config = dict(
    rotation_deg=5,
    encoder_norm='layernorm',
    label_smoothing=0.1,
    decoder_norm='layernorm',
    decoder_fused_qkv=True,
    warmup_steps=470,
)
Rows from block 5 of the text decoder of a small image captioner, named by matrix and row number. Rows with one number belong to one neuron. Each number is 200 + 30 x the weight over its row's rms, rounded and kept within 0 to 999. All counts start at 0. After the name is the row's rms in percent of the matrix's.
After each neuron's rows are labels from the 100 texts, of 14848, where the neuron reaches its highest value: "fires on" is the input token at the peak. Only what is clearly more common there than usual is listed. The data: regions of photos with short descriptions (Visual Genome).
# fc1: MLP up (decoder.blocks.5.mlp.fc1.weight, 768x192), inputs 0-191
# fc2: MLP down (decoder.blocks.5.mlp.fc2.weight, 192x768, transposed), outputs 0-191

fc1.234,098,221,209,177,204,191,245,197,183,204,153,192,148,164,223,188,207,224,216,192,271,165,212,229,205,248,210,173,178,175,216,253,171,184,205,144,236,236,167,219,191,219,184,207,159,255,141,202,204,228,216,153,197,236,231,214,175,166,244,252,162,240,180,201,186,225,188,211,182,191,191,236,226,161,219,181,223,234,169,186,208,208,224,230,183,157,243,210,244,259,145,201,263,203,191,239,199,218,180,172,240,190,166,203,181,202,196,234,165,203,186,230,191,184,200,222,179,188,181,201,179,207,187,271,219,270,211,166,156,205,154,230,246,182,171,217,184,206,156,246,274,198,183,217,225,177,262,181,148,226,210,195,254,234,226,180,183,207,193,182,250,159,227,215,231,189,192,213,231,164,117,178,202,189,183,193,192,211,195,168,187,173,245,173,208,217,159,236,193,204,254,165,231
fc2.234,099,210,226,223,143,198,208,169,227,255,183,203,251,260,164,211,188,199,191,167,157,231,240,235,250,190,210,229,195,203,176,193,207,185,226,205,187,182,158,173,206,250,205,239,197,177,218,188,220,172,232,189,223,214,228,125,196,167,137,165,222,213,160,233,248,194,189,200,184,219,228,178,220,209,196,229,227,122,224,236,225,136,220,240,154,174,162,206,201,142,235,224,208,251,233,195,218,220,199,187,159,240,243,215,224,188,200,168,187,182,199,154,169,200,220,192,178,200,246,237,160,202,207,203,222,182,181,180,197,168,136,190,222,214,169,177,167,177,207,198,186,217,167,182,219,202,217,208,203,170,200,251,159,217,206,219,248,210,190,147,118,209,185,151,168,244,242,219,234,196,210,248,157,190,226,182,203,197,148,201,225,244,121,212,192,185,134,216,213,216,175,225,226
fires on: "m"; "d"; "c"; "p"

fc1.739,103,149,191,217,207,224,190,213,144,237,183,246,210,172,200,263,250,174,234,216,202,205,212,225,181,174,186,208,244,229,159,174,185,170,209,227,223,212,188,218,191,177,210,174,132,205,177,201,263,267,239,219,183,167,208,246,246,222,245,202,167,201,184,172,181,219,157,236,204,200,241,252,178,184,236,159,222,200,221,200,198,173,225,225,152,216,227,180,177,177,197,181,196,225,210,155,189,225,163,219,150,241,261,192,235,213,208,216,277,202,213,192,215,159,177,199,207,233,214,213,250,210,239,224,186,117,249,206,190,224,184,195,269,196,218,144,187,223,161,167,208,232,228,242,181,190,247,219,204,218,238,206,204,154,176,215,178,177,199,166,184,196,232,163,190,153,229,233,242,245,228,135,158,199,163,197,234,173,201,162,258,186,208,204,168,216,187,197,232,228,215,197,174
fc2.739,098,160,162,179,202,170,162,228,208,198,157,198,172,169,170,185,181,213,241,200,209,188,227,155,213,200,167,200,148,191,231,239,204,188,185,226,198,239,146,183,219,213,220,225,200,279,198,159,205,163,162,146,179,213,220,241,251,234,217,176,191,229,235,218,205,165,152,218,196,151,168,170,205,144,185,216,178,157,146,241,212,220,220,224,191,173,229,181,187,200,220,223,252,236,201,265,186,223,207,156,228,177,215,152,194,169,201,211,173,209,213,182,173,199,216,253,241,227,169,198,212,209,221,157,213,159,163,204,215,205,225,261,152,195,209,230,269,195,203,190,145,220,173,144,168,189,162,197,212,202,200,178,201,235,199,234,249,218,181,173,252,217,192,238,182,200,147,181,183,194,264,195,257,183,182,211,256,163,154,188,201,177,227,231,232,133,258,201,196,191,237,214,188
fires on: "i"; "a"; "u"

fc1.292,102,195,165,191,165,208,223,143,226,197,199,238,181,258,174,265,200,169,190,210,204,170,216,194,220,207,196,230,175,242,231,158,195,199,154,211,219,189,179,182,213,145,219,202,196,238,226,203,262,232,169,180,190,198,197,245,226,152,243,230,172,170,176,190,222,157,225,126,140,209,168,267,182,190,177,219,178,210,261,269,181,202,224,168,278,202,195,173,208,162,214,210,180,192,201,218,234,188,190,191,221,223,175,192,186,195,212,212,211,244,220,231,247,216,209,208,151,236,247,252,206,185,187,267,209,222,194,239,152,216,207,195,248,211,209,215,219,202,199,214,136,230,200,167,175,243,178,198,237,206,219,263,234,207,146,208,238,245,188,159,224,200,198,175,244,144,191,175,251,170,164,207,175,238,195,170,208,235,191,204,203,203,226,186,161,208,193,162,227,164,260,180,211
fc2.292,104,262,139,124,187,175,187,225,194,169,206,206,192,191,171,194,214,224,170,199,205,207,284,140,243,186,204,173,193,166,175,176,216,187,228,234,196,229,194,214,208,225,179,206,185,183,177,224,199,193,209,176,151,205,205,200,184,209,202,212,177,218,182,215,225,237,195,187,216,245,160,203,255,180,145,225,196,229,156,209,181,204,176,206,89,169,167,191,202,226,160,254,201,225,185,204,225,197,246,231,183,208,225,204,253,150,190,184,163,137,149,115,171,219,234,195,214,184,182,212,110,204,185,196,185,181,178,200,158,183,255,208,183,198,223,153,202,132,215,203,176,246,242,196,191,204,206,190,176,202,209,197,173,219,239,141,224,217,202,200,209,148,223,224,229,204,225,153,185,216,187,231,205,225,165,151,190,189,233,264,218,165,223,219,222,231,169,199,203,189,171,192,168
fires on: "i"; "o"

fc1.670,100,193,229,157,202,238,234,159,174,216,128,238,155,210,158,252,193,219,213,212,208,217,213,162,225,270,199,199,165,179,163,226,195,202,191,203,194,210,183,146,199,175,247,142,177,208,201,229,234,215,214,253,242,190,188,212,189,165,193,199,240,259,199,175,156,167,248,220,137,187,187,197,228,148,213,190,234,182,209,163,170,237,183,195,203,213,180,205,227,200,214,177,206,182,150,228,189,244,177,232,119,192,210,143,215,195,196,189,188,214,164,200,190,199,189,174,200,220,177,166,250,185,163,217,181,194,191,157,236,163,221,227,177,251,186,213,152,228,193,282,171,222,196,217,224,194,183,184,172,222,195,223,177,224,225,258,191,198,184,241,204,259,164,278,204,205,175,213,186,200,244,160,184,210,191,198,211,237,176,235,176,107,161,166,161,184,222,202,204,206,209,162,168
fc2.670,103,233,150,262,208,193,243,241,194,220,208,239,206,234,213,152,218,196,231,210,238,177,160,221,180,179,209,190,176,191,185,191,152,164,190,162,153,266,222,213,177,265,241,212,235,175,195,186,188,172,142,225,199,154,203,247,187,197,227,218,203,166,176,197,151,169,191,180,178,215,237,241,179,245,169,203,138,178,201,226,238,164,192,160,207,180,226,221,222,235,192,197,159,162,270,228,220,222,200,212,183,221,215,205,261,250,212,181,181,140,215,191,148,225,183,230,192,208,124,188,206,195,235,236,204,201,184,187,206,259,182,267,213,203,252,188,185,168,225,213,173,217,202,267,183,198,222,192,194,185,177,191,216,197,169,149,185,217,201,156,183,147,209,143,144,185,226,250,190,199,236,200,172,185,229,221,265,175,180,183,202,222,199,226,232,198,175,244,196,191,229,221,227
fires on: "m"; "o"; "s"

fc1.694,103,168,221,212,197,218,217,218,230,220,173,189,228,174,226,289,166,207,149,208,208,203,187,228,222,218,169,224,161,149,222,200,172,203,196,238,168,206,216,220,221,254,178,235,201,181,206,135,215,207,194,198,255,192,170,200,198,250,214,215,191,196,165,235,202,180,255,174,225,223,180,224,211,198,233,195,206,149,176,202,164,249,186,214,283,191,211,198,176,183,145,183,240,206,226,300,188,247,157,210,225,193,246,253,243,175,186,216,179,204,235,197,236,178,189,175,214,200,173,199,209,263,181,238,221,192,172,195,155,162,209,239,219,197,211,168,245,202,226,191,165,198,113,221,233,195,211,191,197,191,139,194,191,168,213,164,221,225,199,247,180,196,216,195,190,195,169,167,190,174,215,208,181,188,201,204,171,188,154,226,239,154,161,169,245,133,179,205,151,174,202,249,254
fc2.694,102,196,176,184,194,214,182,193,166,230,208,141,205,156,229,163,216,186,199,177,227,210,200,192,235,190,141,275,231,235,156,186,177,117,229,168,183,164,246,181,200,227,185,181,225,229,206,227,191,192,209,196,201,239,244,248,217,150,125,240,195,239,196,202,239,235,172,184,217,204,218,169,214,199,196,213,181,179,205,214,241,193,169,235,210,161,204,204,146,179,231,216,207,253,186,191,172,210,215,258,172,251,228,160,174,215,217,204,213,210,196,167,167,190,137,229,191,213,174,175,214,171,166,232,167,155,227,220,173,194,194,243,172,211,178,174,162,216,175,249,211,171,211,141,227,163,211,251,194,192,293,236,204,235,160,183,197,188,185,282,201,184,207,193,230,223,221,220,205,257,135,171,221,182,184,155,216,233,236,212,197,169,188,162,189,239,164,203,178,191,191,177,204
fires on: "l"; "a"; "g"; "o"

fc1.151,105,234,190,169,157,208,234,236,207,154,196,141,169,194,203,182,232,198,232,179,225,208,262,193,179,216,225,186,221,143,177,145,217,198,207,144,175,104,214,210,166,227,218,171,277,148,204,242,198,199,192,196,163,196,214,160,160,175,200,198,141,134,200,199,193,156,190,197,190,171,186,227,174,164,212,229,167,198,179,135,213,187,191,187,172,199,191,178,225,204,162,194,195,183,242,216,237,188,176,200,178,218,211,163,208,232,197,187,181,214,141,213,187,180,171,210,227,176,201,247,230,219,223,246,232,207,182,147,197,167,194,262,185,176,194,200,211,183,195,262,153,177,170,156,178,219,210,216,193,173,193,192,241,124,189,162,236,217,212,250,211,187,184,166,224,163,204,170,258,175,218,210,156,162,147,190,248,248,167,197,218,211,235,183,176,202,189,208,206,249,147,168,210
fc2.151,098,232,226,203,195,204,194,177,156,168,237,227,230,218,186,202,193,210,210,181,261,210,213,179,173,264,220,204,194,246,118,188,250,184,188,163,210,229,187,169,186,218,200,205,179,193,233,242,273,159,164,195,187,235,156,195,211,209,172,238,254,233,183,182,201,165,108,158,206,227,230,210,159,200,216,202,229,221,201,227,207,175,214,202,192,199,287,158,194,212,153,185,212,203,177,169,171,230,199,153,246,208,197,201,208,197,213,199,240,173,239,247,205,210,220,191,211,218,177,172,188,208,213,139,232,272,175,206,178,176,209,163,247,195,205,192,176,220,238,252,233,167,201,193,169,215,181,208,240,200,223,188,187,162,244,217,121,170,199,165,181,240,181,247,193,204,181,171,239,155,211,153,210,196,189,215,172,207,150,186,181,217,157,198,139,261,170,245,214,217,178,216,193
fires on: "m"; "r"

fc1.510,101,174,169,168,202,209,208,179,218,238,219,210,141,213,159,184,209,202,173,214,198,186,182,178,191,169,158,235,228,191,200,226,172,183,173,168,154,216,174,196,237,207,191,190,224,240,230,189,185,192,262,174,156,228,167,241,164,210,214,264,198,224,223,200,188,195,230,193,230,184,211,241,186,189,177,147,226,151,286,191,234,192,155,224,172,222,221,186,208,171,201,189,232,185,205,181,210,188,193,194,195,147,212,236,215,201,195,179,219,196,185,191,189,201,178,250,213,162,166,178,221,206,174,125,195,150,265,226,174,228,243,193,193,199,166,216,198,236,173,197,215,195,214,224,182,248,167,149,225,179,194,204,226,154,168,170,192,171,170,253,225,176,228,208,204,211,227,186,200,182,197,205,258,150,243,227,225,226,199,182,287,249,195,132,232,143,216,292,143,152,226,174,222
fc2.510,103,180,205,213,176,219,198,258,222,202,232,175,241,181,248,207,239,162,169,218,234,175,169,220,195,238,233,259,242,194,191,154,201,219,161,192,193,196,172,231,157,203,210,206,201,169,242,209,184,221,180,213,209,188,168,227,195,202,190,195,215,194,192,244,171,179,187,206,246,217,221,149,235,250,211,178,168,209,242,188,174,179,157,178,239,261,157,195,192,242,178,168,145,217,225,189,236,139,241,189,164,211,204,215,137,218,207,142,163,191,221,215,228,239,213,194,181,192,153,150,239,195,245,180,171,198,170,202,192,215,214,167,230,205,159,176,166,193,246,119,204,133,206,227,249,185,217,247,236,274,193,185,248,189,172,220,182,225,190,215,219,212,243,258,232,196,180,244,205,198,222,221,251,201,211,271,159,173,196,210,191,141,189,198,188,185,203,206,170,193,220,160,160
fires on: "l"; "<end>"; "o"; "w"

fc1.687,093,200,198,211,257,205,243,219,224,182,219,207,199,214,109,152,229,184,169,172,158,181,186,230,155,256,185,225,202,242,137,246,170,188,187,218,138,145,266,223,222,218,209,239,176,172,186,169,242,189,226,239,256,251,254,227,211,180,213,231,167,217,165,211,238,160,219,193,210,190,206,230,228,155,158,164,210,261,213,225,243,199,219,235,190,174,171,213,199,214,194,196,214,209,190,157,243,171,207,226,237,207,205,225,201,181,176,150,191,221,185,201,169,276,190,162,217,266,196,223,247,236,212,184,192,224,182,231,217,212,206,192,236,189,182,160,166,177,213,216,222,186,221,172,181,205,158,227,188,223,144,166,216,195,168,224,170,264,190,231,230,174,171,189,195,219,228,191,146,207,218,191,209,212,248,229,183,224,156,219,179,187,144,214,236,231,180,214,218,229,218,204,239
fc2.687,103,181,159,248,185,209,196,229,203,233,167,171,260,212,196,217,148,214,137,158,166,201,169,252,148,240,206,228,245,198,176,177,232,174,182,190,225,204,219,183,232,270,188,252,253,140,136,199,224,200,222,180,219,183,212,193,259,251,249,124,201,190,194,205,222,184,233,220,198,182,226,220,192,230,177,209,215,217,207,198,190,226,156,142,167,188,248,182,194,200,165,194,206,226,203,174,175,203,213,184,219,213,222,199,188,209,212,177,206,204,183,234,167,227,243,236,133,183,202,213,174,188,231,190,206,171,195,227,157,118,188,228,217,197,212,208,203,174,249,196,177,170,185,197,217,211,273,179,192,156,226,191,173,240,148,205,178,182,196,244,204,208,198,215,212,211,204,176,230,199,138,162,228,220,213,219,262,236,200,210,224,225,177,144,223,180,198,261,169,268,173,232,185
fires on: "l"

fc1.418,094,198,201,162,179,253,184,201,219,193,198,208,188,156,215,236,232,202,254,228,202,240,178,179,191,191,242,182,185,168,250,194,202,165,195,205,172,198,240,196,221,133,139,223,163,241,230,130,193,271,218,175,195,214,209,182,186,222,142,152,196,218,208,218,199,208,179,217,197,205,216,191,208,136,197,246,149,191,153,198,138,222,220,186,172,173,229,247,244,226,217,224,155,264,200,235,207,184,186,190,235,191,288,167,212,184,233,195,241,239,162,198,165,258,194,178,200,137,248,197,176,219,260,212,232,237,200,148,213,164,189,202,237,191,161,239,196,221,197,190,185,203,191,197,195,234,181,202,194,207,254,173,218,216,189,213,233,193,265,193,165,167,236,177,161,192,225,212,204,198,180,208,219,180,241,201,195,203,155,214,185,239,238,171,212,175,192,192,236,234,144,175,255
fc2.418,097,230,193,179,169,201,181,211,218,205,204,212,207,224,187,210,186,179,262,215,192,208,174,178,234,140,187,208,202,234,222,203,221,142,207,237,227,164,194,193,206,203,218,254,191,182,174,162,186,264,191,208,186,163,186,164,177,227,266,232,220,213,221,221,176,171,179,153,219,149,167,205,202,285,196,181,212,225,199,173,173,196,205,202,213,191,229,169,200,190,253,149,198,236,169,220,188,240,206,215,177,225,172,239,207,218,213,205,206,220,194,217,215,221,155,251,169,234,166,209,217,258,120,214,196,221,224,176,232,230,271,208,174,165,208,142,193,194,216,194,236,165,184,167,224,133,201,222,193,199,138,263,198,243,181,186,208,206,191,174,135,175,226,192,213,263,164,174,194,211,235,195,159,134,165,190,195,161,214,226,207,170,176,143,210,175,137,199,239,165,160,199,236
fires on: "o"

fc1.134,102,149,245,239,175,265,187,193,202,220,226,227,185,202,163,196,232,169,254,223,188,209,199,192,225,188,179,228,229,151,155,191,214,191,286,236,211,166,199,132,163,217,179,206,169,262,159,167,213,174,270,214,196,211,171,192,189,221,159,181,237,228,181,161,185,237,234,193,199,182,197,182,179,228,212,253,164,173,201,214,182,170,223,160,183,274,222,173,247,210,206,211,249,205,183,202,159,201,169,201,197,181,234,159,127,196,197,176,143,198,181,182,230,175,180,210,189,186,215,243,243,259,168,196,182,206,180,230,214,192,204,156,221,249,188,177,165,176,204,168,162,255,241,211,250,197,237,153,199,196,202,198,214,189,181,180,191,164,236,185,217,223,223,176,178,189,236,220,199,231,170,199,245,142,238,177,234,197,177,189,252,158,198,212,198,220,251,144,180,171,218,177,172
fc2.134,105,227,230,171,203,174,196,161,243,169,184,228,255,170,137,245,177,215,220,220,175,188,197,163,222,211,184,171,238,202,146,268,219,169,194,115,161,214,241,159,238,170,186,174,200,178,154,248,184,139,169,223,190,208,211,155,251,230,212,187,196,131,200,231,194,140,183,217,208,191,226,186,203,240,159,225,215,193,208,205,229,188,151,206,241,180,172,161,168,224,176,213,217,193,218,211,236,176,191,182,224,250,165,190,199,226,251,222,227,146,212,223,202,209,217,212,188,147,192,179,227,264,216,217,201,180,224,168,218,186,233,224,162,137,194,211,155,221,214,147,229,215,216,209,211,269,192,146,164,205,209,212,251,173,245,182,219,162,191,153,201,193,210,208,207,231,173,196,230,218,195,182,170,209,191,221,186,149,171,164,186,229,195,212,245,214,226,224,260,166,215,231,185
fires on: "o"

fc1.642,098,157,209,243,164,191,217,228,205,259,187,225,171,211,138,194,220,194,211,215,227,263,231,203,178,224,177,228,203,213,193,239,222,214,212,218,217,268,222,189,141,272,214,188,127,230,223,187,215,260,168,252,174,179,179,142,204,141,174,185,215,228,226,217,228,126,203,203,184,232,187,157,188,220,255,216,171,208,218,224,181,199,233,202,239,258,219,213,264,196,257,194,177,178,198,221,217,176,224,183,225,216,213,135,194,180,163,248,159,210,254,184,230,192,190,170,198,209,178,192,232,249,199,195,232,209,213,177,229,170,229,180,213,231,168,204,231,163,197,209,185,185,208,145,156,216,187,182,198,165,171,194,186,231,242,187,190,227,144,211,165,215,178,173,210,211,211,218,194,193,187,242,176,224,251,215,239,200,243,262,173,172,212,225,182,190,200,203,161,223,196,272,230
fc2.642,100,197,191,162,234,184,177,253,192,135,138,162,231,137,235,218,142,198,184,245,194,159,188,164,203,256,154,195,152,161,208,171,171,167,202,173,225,227,228,249,185,210,163,211,176,184,214,234,201,171,292,240,199,193,217,219,148,206,200,233,212,212,195,186,195,221,113,199,213,192,194,237,138,172,133,226,199,186,142,166,238,205,215,210,165,219,211,199,192,224,203,147,233,221,232,169,245,181,160,186,249,171,172,218,257,188,221,198,193,216,229,238,171,203,215,216,251,215,206,184,191,196,237,198,219,182,196,198,124,155,170,200,235,184,217,233,229,168,195,200,244,173,242,205,213,213,199,211,183,196,147,207,176,188,167,181,161,203,208,178,220,238,225,165,203,219,232,168,186,229,219,192,201,229,227,164,245,195,198,166,165,213,207,209,212,200,151,197,219,213,215,185,262
fires on: "m"; "h"; "k"; "s"

fc1.358,097,209,164,152,209,219,217,241,242,201,190,206,189,256,225,225,157,181,219,180,163,139,255,203,246,217,231,218,232,204,157,182,247,197,234,154,240,220,199,194,181,235,157,212,254,255,223,191,191,276,202,208,224,234,172,235,223,189,184,210,231,232,191,205,226,189,243,244,213,171,189,156,227,186,211,199,204,154,194,199,204,204,169,138,226,226,166,203,212,217,195,223,198,169,180,209,224,192,197,216,228,191,222,226,203,235,195,222,248,174,198,189,212,238,184,194,172,231,168,145,235,196,246,200,226,202,192,201,202,184,162,196,160,165,135,224,186,240,176,219,158,155,169,249,236,243,241,211,234,241,196,181,210,191,191,199,217,207,268,172,250,231,170,202,184,121,250,191,206,187,178,167,220,156,228,236,189,221,145,197,211,156,155,220,276,172,216,235,228,202,218,180,232
fc2.358,102,192,218,165,187,228,171,126,228,145,207,185,178,171,235,159,213,217,215,196,133,240,155,194,234,190,167,216,213,221,240,225,211,225,212,240,198,215,208,175,235,221,205,150,173,189,215,183,137,194,207,189,208,208,159,189,154,177,226,198,145,190,161,191,230,204,238,202,201,210,102,216,180,215,202,183,170,233,217,182,231,187,144,208,201,237,167,202,192,254,186,198,218,193,166,213,154,194,252,186,217,189,191,193,158,149,237,228,196,208,226,215,222,203,277,216,226,157,182,218,174,177,189,197,211,189,242,187,203,163,167,197,200,188,252,194,179,249,219,169,217,241,193,220,188,188,156,191,222,223,203,172,232,226,132,234,211,136,156,220,201,228,253,139,233,199,127,219,191,133,165,212,230,242,184,181,187,225,224,261,215,230,181,178,174,185,187,195,227,187,209,228,178
fires on: "m"; "z"

fc1.133,092,209,244,237,114,233,219,197,201,205,207,166,214,141,189,218,212,196,209,200,225,213,209,188,218,164,170,225,218,244,149,194,224,206,230,162,139,152,216,185,225,206,227,256,263,223,270,216,231,242,215,214,184,201,249,207,225,207,211,211,178,264,212,94,200,218,179,223,208,118,181,237,231,193,206,187,185,167,208,152,177,222,176,236,222,166,216,260,179,175,175,246,179,221,267,208,227,183,211,173,154,193,167,180,201,209,188,204,225,219,200,158,227,212,209,225,167,197,192,170,199,185,213,268,181,188,184,206,230,188,165,178,173,173,229,177,181,161,202,190,212,212,239,212,181,206,195,210,185,242,224,127,205,218,200,176,224,217,215,215,239,197,180,138,202,184,216,195,224,139,216,235,179,215,170,254,170,226,183,213,227,182,213,204,250,202,197,231,173,239,186,258,188
fc2.133,097,200,169,126,197,213,193,237,203,273,245,236,175,229,211,241,217,212,203,235,256,155,182,164,206,243,149,193,182,208,229,203,236,177,252,225,220,222,190,162,230,218,264,227,221,162,165,213,156,247,206,192,206,231,173,184,160,215,208,182,208,210,151,192,134,203,218,199,203,184,204,167,288,202,205,190,181,164,217,191,210,193,245,207,142,134,198,167,169,161,229,158,173,181,179,262,173,171,205,189,225,192,228,197,240,179,165,222,202,189,212,215,202,239,180,244,177,188,195,180,184,164,154,216,243,177,202,213,181,227,180,204,203,179,110,222,213,187,231,187,177,188,178,209,180,218,176,173,212,199,186,162,260,284,218,218,174,202,241,182,221,199,214,168,208,196,243,155,161,180,207,206,146,190,199,215,214,183,199,215,220,181,172,177,165,234,209,269,190,216,202,159,224
fires on: "l"; "d"; "m"

fc1.108,111,196,221,217,200,155,174,204,250,236,211,175,217,256,210,200,195,172,163,146,243,223,238,200,203,191,231,208,193,186,215,218,202,225,184,149,212,237,169,180,191,179,194,177,156,182,194,123,174,236,209,194,188,224,180,176,207,186,225,196,187,187,160,208,190,191,255,192,220,262,217,206,144,210,171,223,162,201,221,244,175,205,213,160,178,264,231,193,200,210,178,172,224,173,253,191,244,142,147,143,188,146,200,198,148,224,171,161,218,165,224,216,199,186,183,240,189,244,156,194,226,203,216,183,139,225,169,210,183,219,150,239,165,182,199,212,192,168,167,203,154,213,178,189,170,233,145,169,220,188,177,214,186,209,232,168,194,202,245,143,262,204,192,198,190,252,189,207,105,167,198,205,169,163,205,183,245,263,210,182,206,152,201,141,244,204,224,188,215,198,211,226,164
fc2.108,097,167,182,201,206,188,142,194,214,213,140,250,179,258,170,176,199,228,260,231,170,217,198,205,248,203,205,230,227,192,240,241,215,214,232,188,215,229,220,196,168,157,194,227,172,158,234,205,159,224,222,226,159,220,202,180,227,219,216,189,197,205,201,159,141,210,218,159,162,235,165,225,130,234,227,158,227,221,170,270,220,212,160,173,213,180,183,173,185,239,203,230,249,257,150,204,198,145,183,218,184,198,225,207,192,240,197,216,142,164,222,229,164,177,171,179,248,163,194,140,229,202,194,217,179,150,203,214,206,198,182,242,137,193,222,172,256,126,159,206,187,157,224,225,158,250,209,220,241,195,207,176,193,210,194,207,194,227,237,215,190,162,183,206,240,200,215,190,220,188,220,223,221,225,215,216,278,226,183,233,214,220,197,201,211,236,226,193,234,142,178,234,185
fires on: "l"; "e"

fc1.549,099,240,210,194,188,234,196,195,125,181,183,148,188,193,152,178,168,162,205,223,212,219,179,200,190,160,197,204,198,237,179,162,222,184,194,239,208,223,176,264,172,186,237,238,193,197,191,215,192,246,251,230,190,224,188,227,170,172,179,191,178,238,186,204,251,153,170,178,154,231,237,208,203,165,162,199,180,249,180,146,186,199,215,193,232,240,209,219,189,235,168,200,209,161,159,201,183,218,203,210,236,192,195,267,151,216,211,231,227,194,224,168,217,178,212,225,215,240,162,184,189,198,225,198,239,211,219,228,220,204,188,212,175,187,254,198,234,180,166,225,189,194,197,222,190,191,189,221,179,122,192,179,187,199,191,157,231,147,228,250,256,240,132,195,210,222,149,238,172,183,206,263,212,231,224,189,228,152,149,237,245,136,202,217,233,188,235,278,226,212,246,150,158
fc2.549,098,207,191,159,222,232,212,189,251,186,199,214,177,227,172,189,187,218,186,178,188,174,195,180,182,247,161,163,164,220,159,227,236,197,132,241,218,165,186,179,242,152,187,203,192,167,211,228,197,180,170,134,233,235,215,158,183,225,258,169,217,231,162,177,227,184,261,203,252,226,190,224,202,241,192,230,230,242,205,181,211,179,179,206,120,170,228,154,172,212,217,189,240,214,208,161,136,190,199,152,234,199,200,206,166,199,174,217,197,218,239,167,221,220,219,219,262,99,172,212,206,181,226,180,196,201,170,161,212,256,179,202,157,186,153,203,194,183,198,220,194,260,221,200,196,246,155,270,220,219,238,186,224,170,247,215,183,189,171,162,185,211,191,225,255,206,150,174,219,223,205,201,207,168,215,237,182,181,169,180,191,176,201,170,159,163,253,186,234,171,189,212,203
fires on: "o"; "l"; "a"; "m"

fc1.163,100,214,170,208,195,219,220,221,184,216,247,194,320,263,187,202,173,237,193,188,169,236,233,225,204,132,192,186,260,172,185,193,182,175,233,207,183,238,220,186,139,229,259,232,180,187,225,201,203,237,187,160,190,192,188,174,193,163,211,181,190,158,185,199,197,189,233,206,199,191,240,178,284,237,220,265,220,182,243,173,173,249,197,182,193,191,194,184,221,208,261,210,165,192,180,211,167,197,174,194,186,194,190,227,138,203,193,220,239,218,162,192,181,204,218,160,189,216,177,190,169,187,169,214,200,198,255,169,185,189,238,152,250,246,211,233,234,191,197,181,231,258,199,198,200,234,218,218,176,196,238,183,218,181,200,211,187,173,180,243,252,154,230,210,233,174,224,210,169,204,228,193,164,174,234,238,159,191,224,208,207,194,150,234,181,200,127,205,155,169,192,283,203
fc2.163,106,206,256,201,207,281,220,197,233,199,188,204,196,242,210,220,224,223,223,135,195,251,171,170,222,224,211,196,145,213,228,211,217,183,265,178,231,193,202,211,208,147,207,165,169,189,167,175,178,222,205,238,207,158,177,210,170,145,156,200,192,129,154,187,214,209,178,229,192,173,242,159,178,200,215,246,191,160,227,168,198,209,152,193,213,256,191,196,238,186,220,197,154,203,194,210,230,265,218,227,215,151,180,209,196,227,201,205,222,221,199,192,204,193,150,206,199,195,279,172,219,222,172,239,229,198,125,267,163,199,248,226,236,223,185,205,257,198,127,220,258,233,211,203,178,184,173,206,208,242,181,196,167,200,199,161,203,176,219,194,175,218,170,194,141,159,194,195,233,180,170,209,214,211,160,241,149,184,207,193,199,195,203,210,222,130,260,240,195,195,226,201,186
fires on: "i"

fc1.270,100,223,115,245,229,219,202,197,213,187,196,176,166,174,220,202,212,201,232,185,193,179,206,242,250,220,168,189,217,197,167,239,192,209,221,220,208,175,104,230,187,189,172,215,238,232,206,214,208,179,195,168,165,209,218,190,161,208,219,257,205,151,199,237,178,185,221,186,196,232,178,193,123,239,213,169,211,178,235,243,199,188,217,188,161,186,224,256,169,233,158,163,177,185,211,201,234,241,220,213,155,196,203,157,230,204,212,208,193,187,193,280,186,152,139,255,135,202,157,219,147,168,234,204,179,233,169,183,158,199,215,210,240,199,207,170,167,213,189,205,206,158,195,191,178,202,231,227,215,222,209,192,230,240,168,253,234,217,171,133,219,184,206,219,165,242,186,152,206,197,206,212,242,249,220,247,185,180,188,131,175,159,233,162,192,174,166,207,169,167,190,175,246
fc2.270,099,157,143,188,204,221,269,194,221,144,223,191,208,188,250,207,175,236,188,237,185,201,176,216,247,166,168,222,212,193,218,208,183,138,192,200,139,207,211,188,178,219,242,215,188,264,198,228,219,160,245,223,187,159,229,169,246,128,205,187,234,172,185,173,209,192,259,173,196,201,162,150,188,208,251,190,196,181,169,221,208,188,231,199,269,189,181,226,169,184,169,202,205,198,221,233,175,174,211,195,206,194,202,257,220,200,201,269,231,214,169,222,211,209,187,219,213,211,203,200,187,251,236,231,147,220,213,165,218,240,174,219,226,243,216,176,174,199,200,251,198,240,165,171,205,205,217,271,167,205,211,139,210,199,192,233,205,167,176,206,212,238,131,195,188,177,160,202,175,207,151,175,222,178,212,161,272,228,197,155,197,196,146,214,203,219,189,173,174,286,197,160,197
fires on: "o"; "u"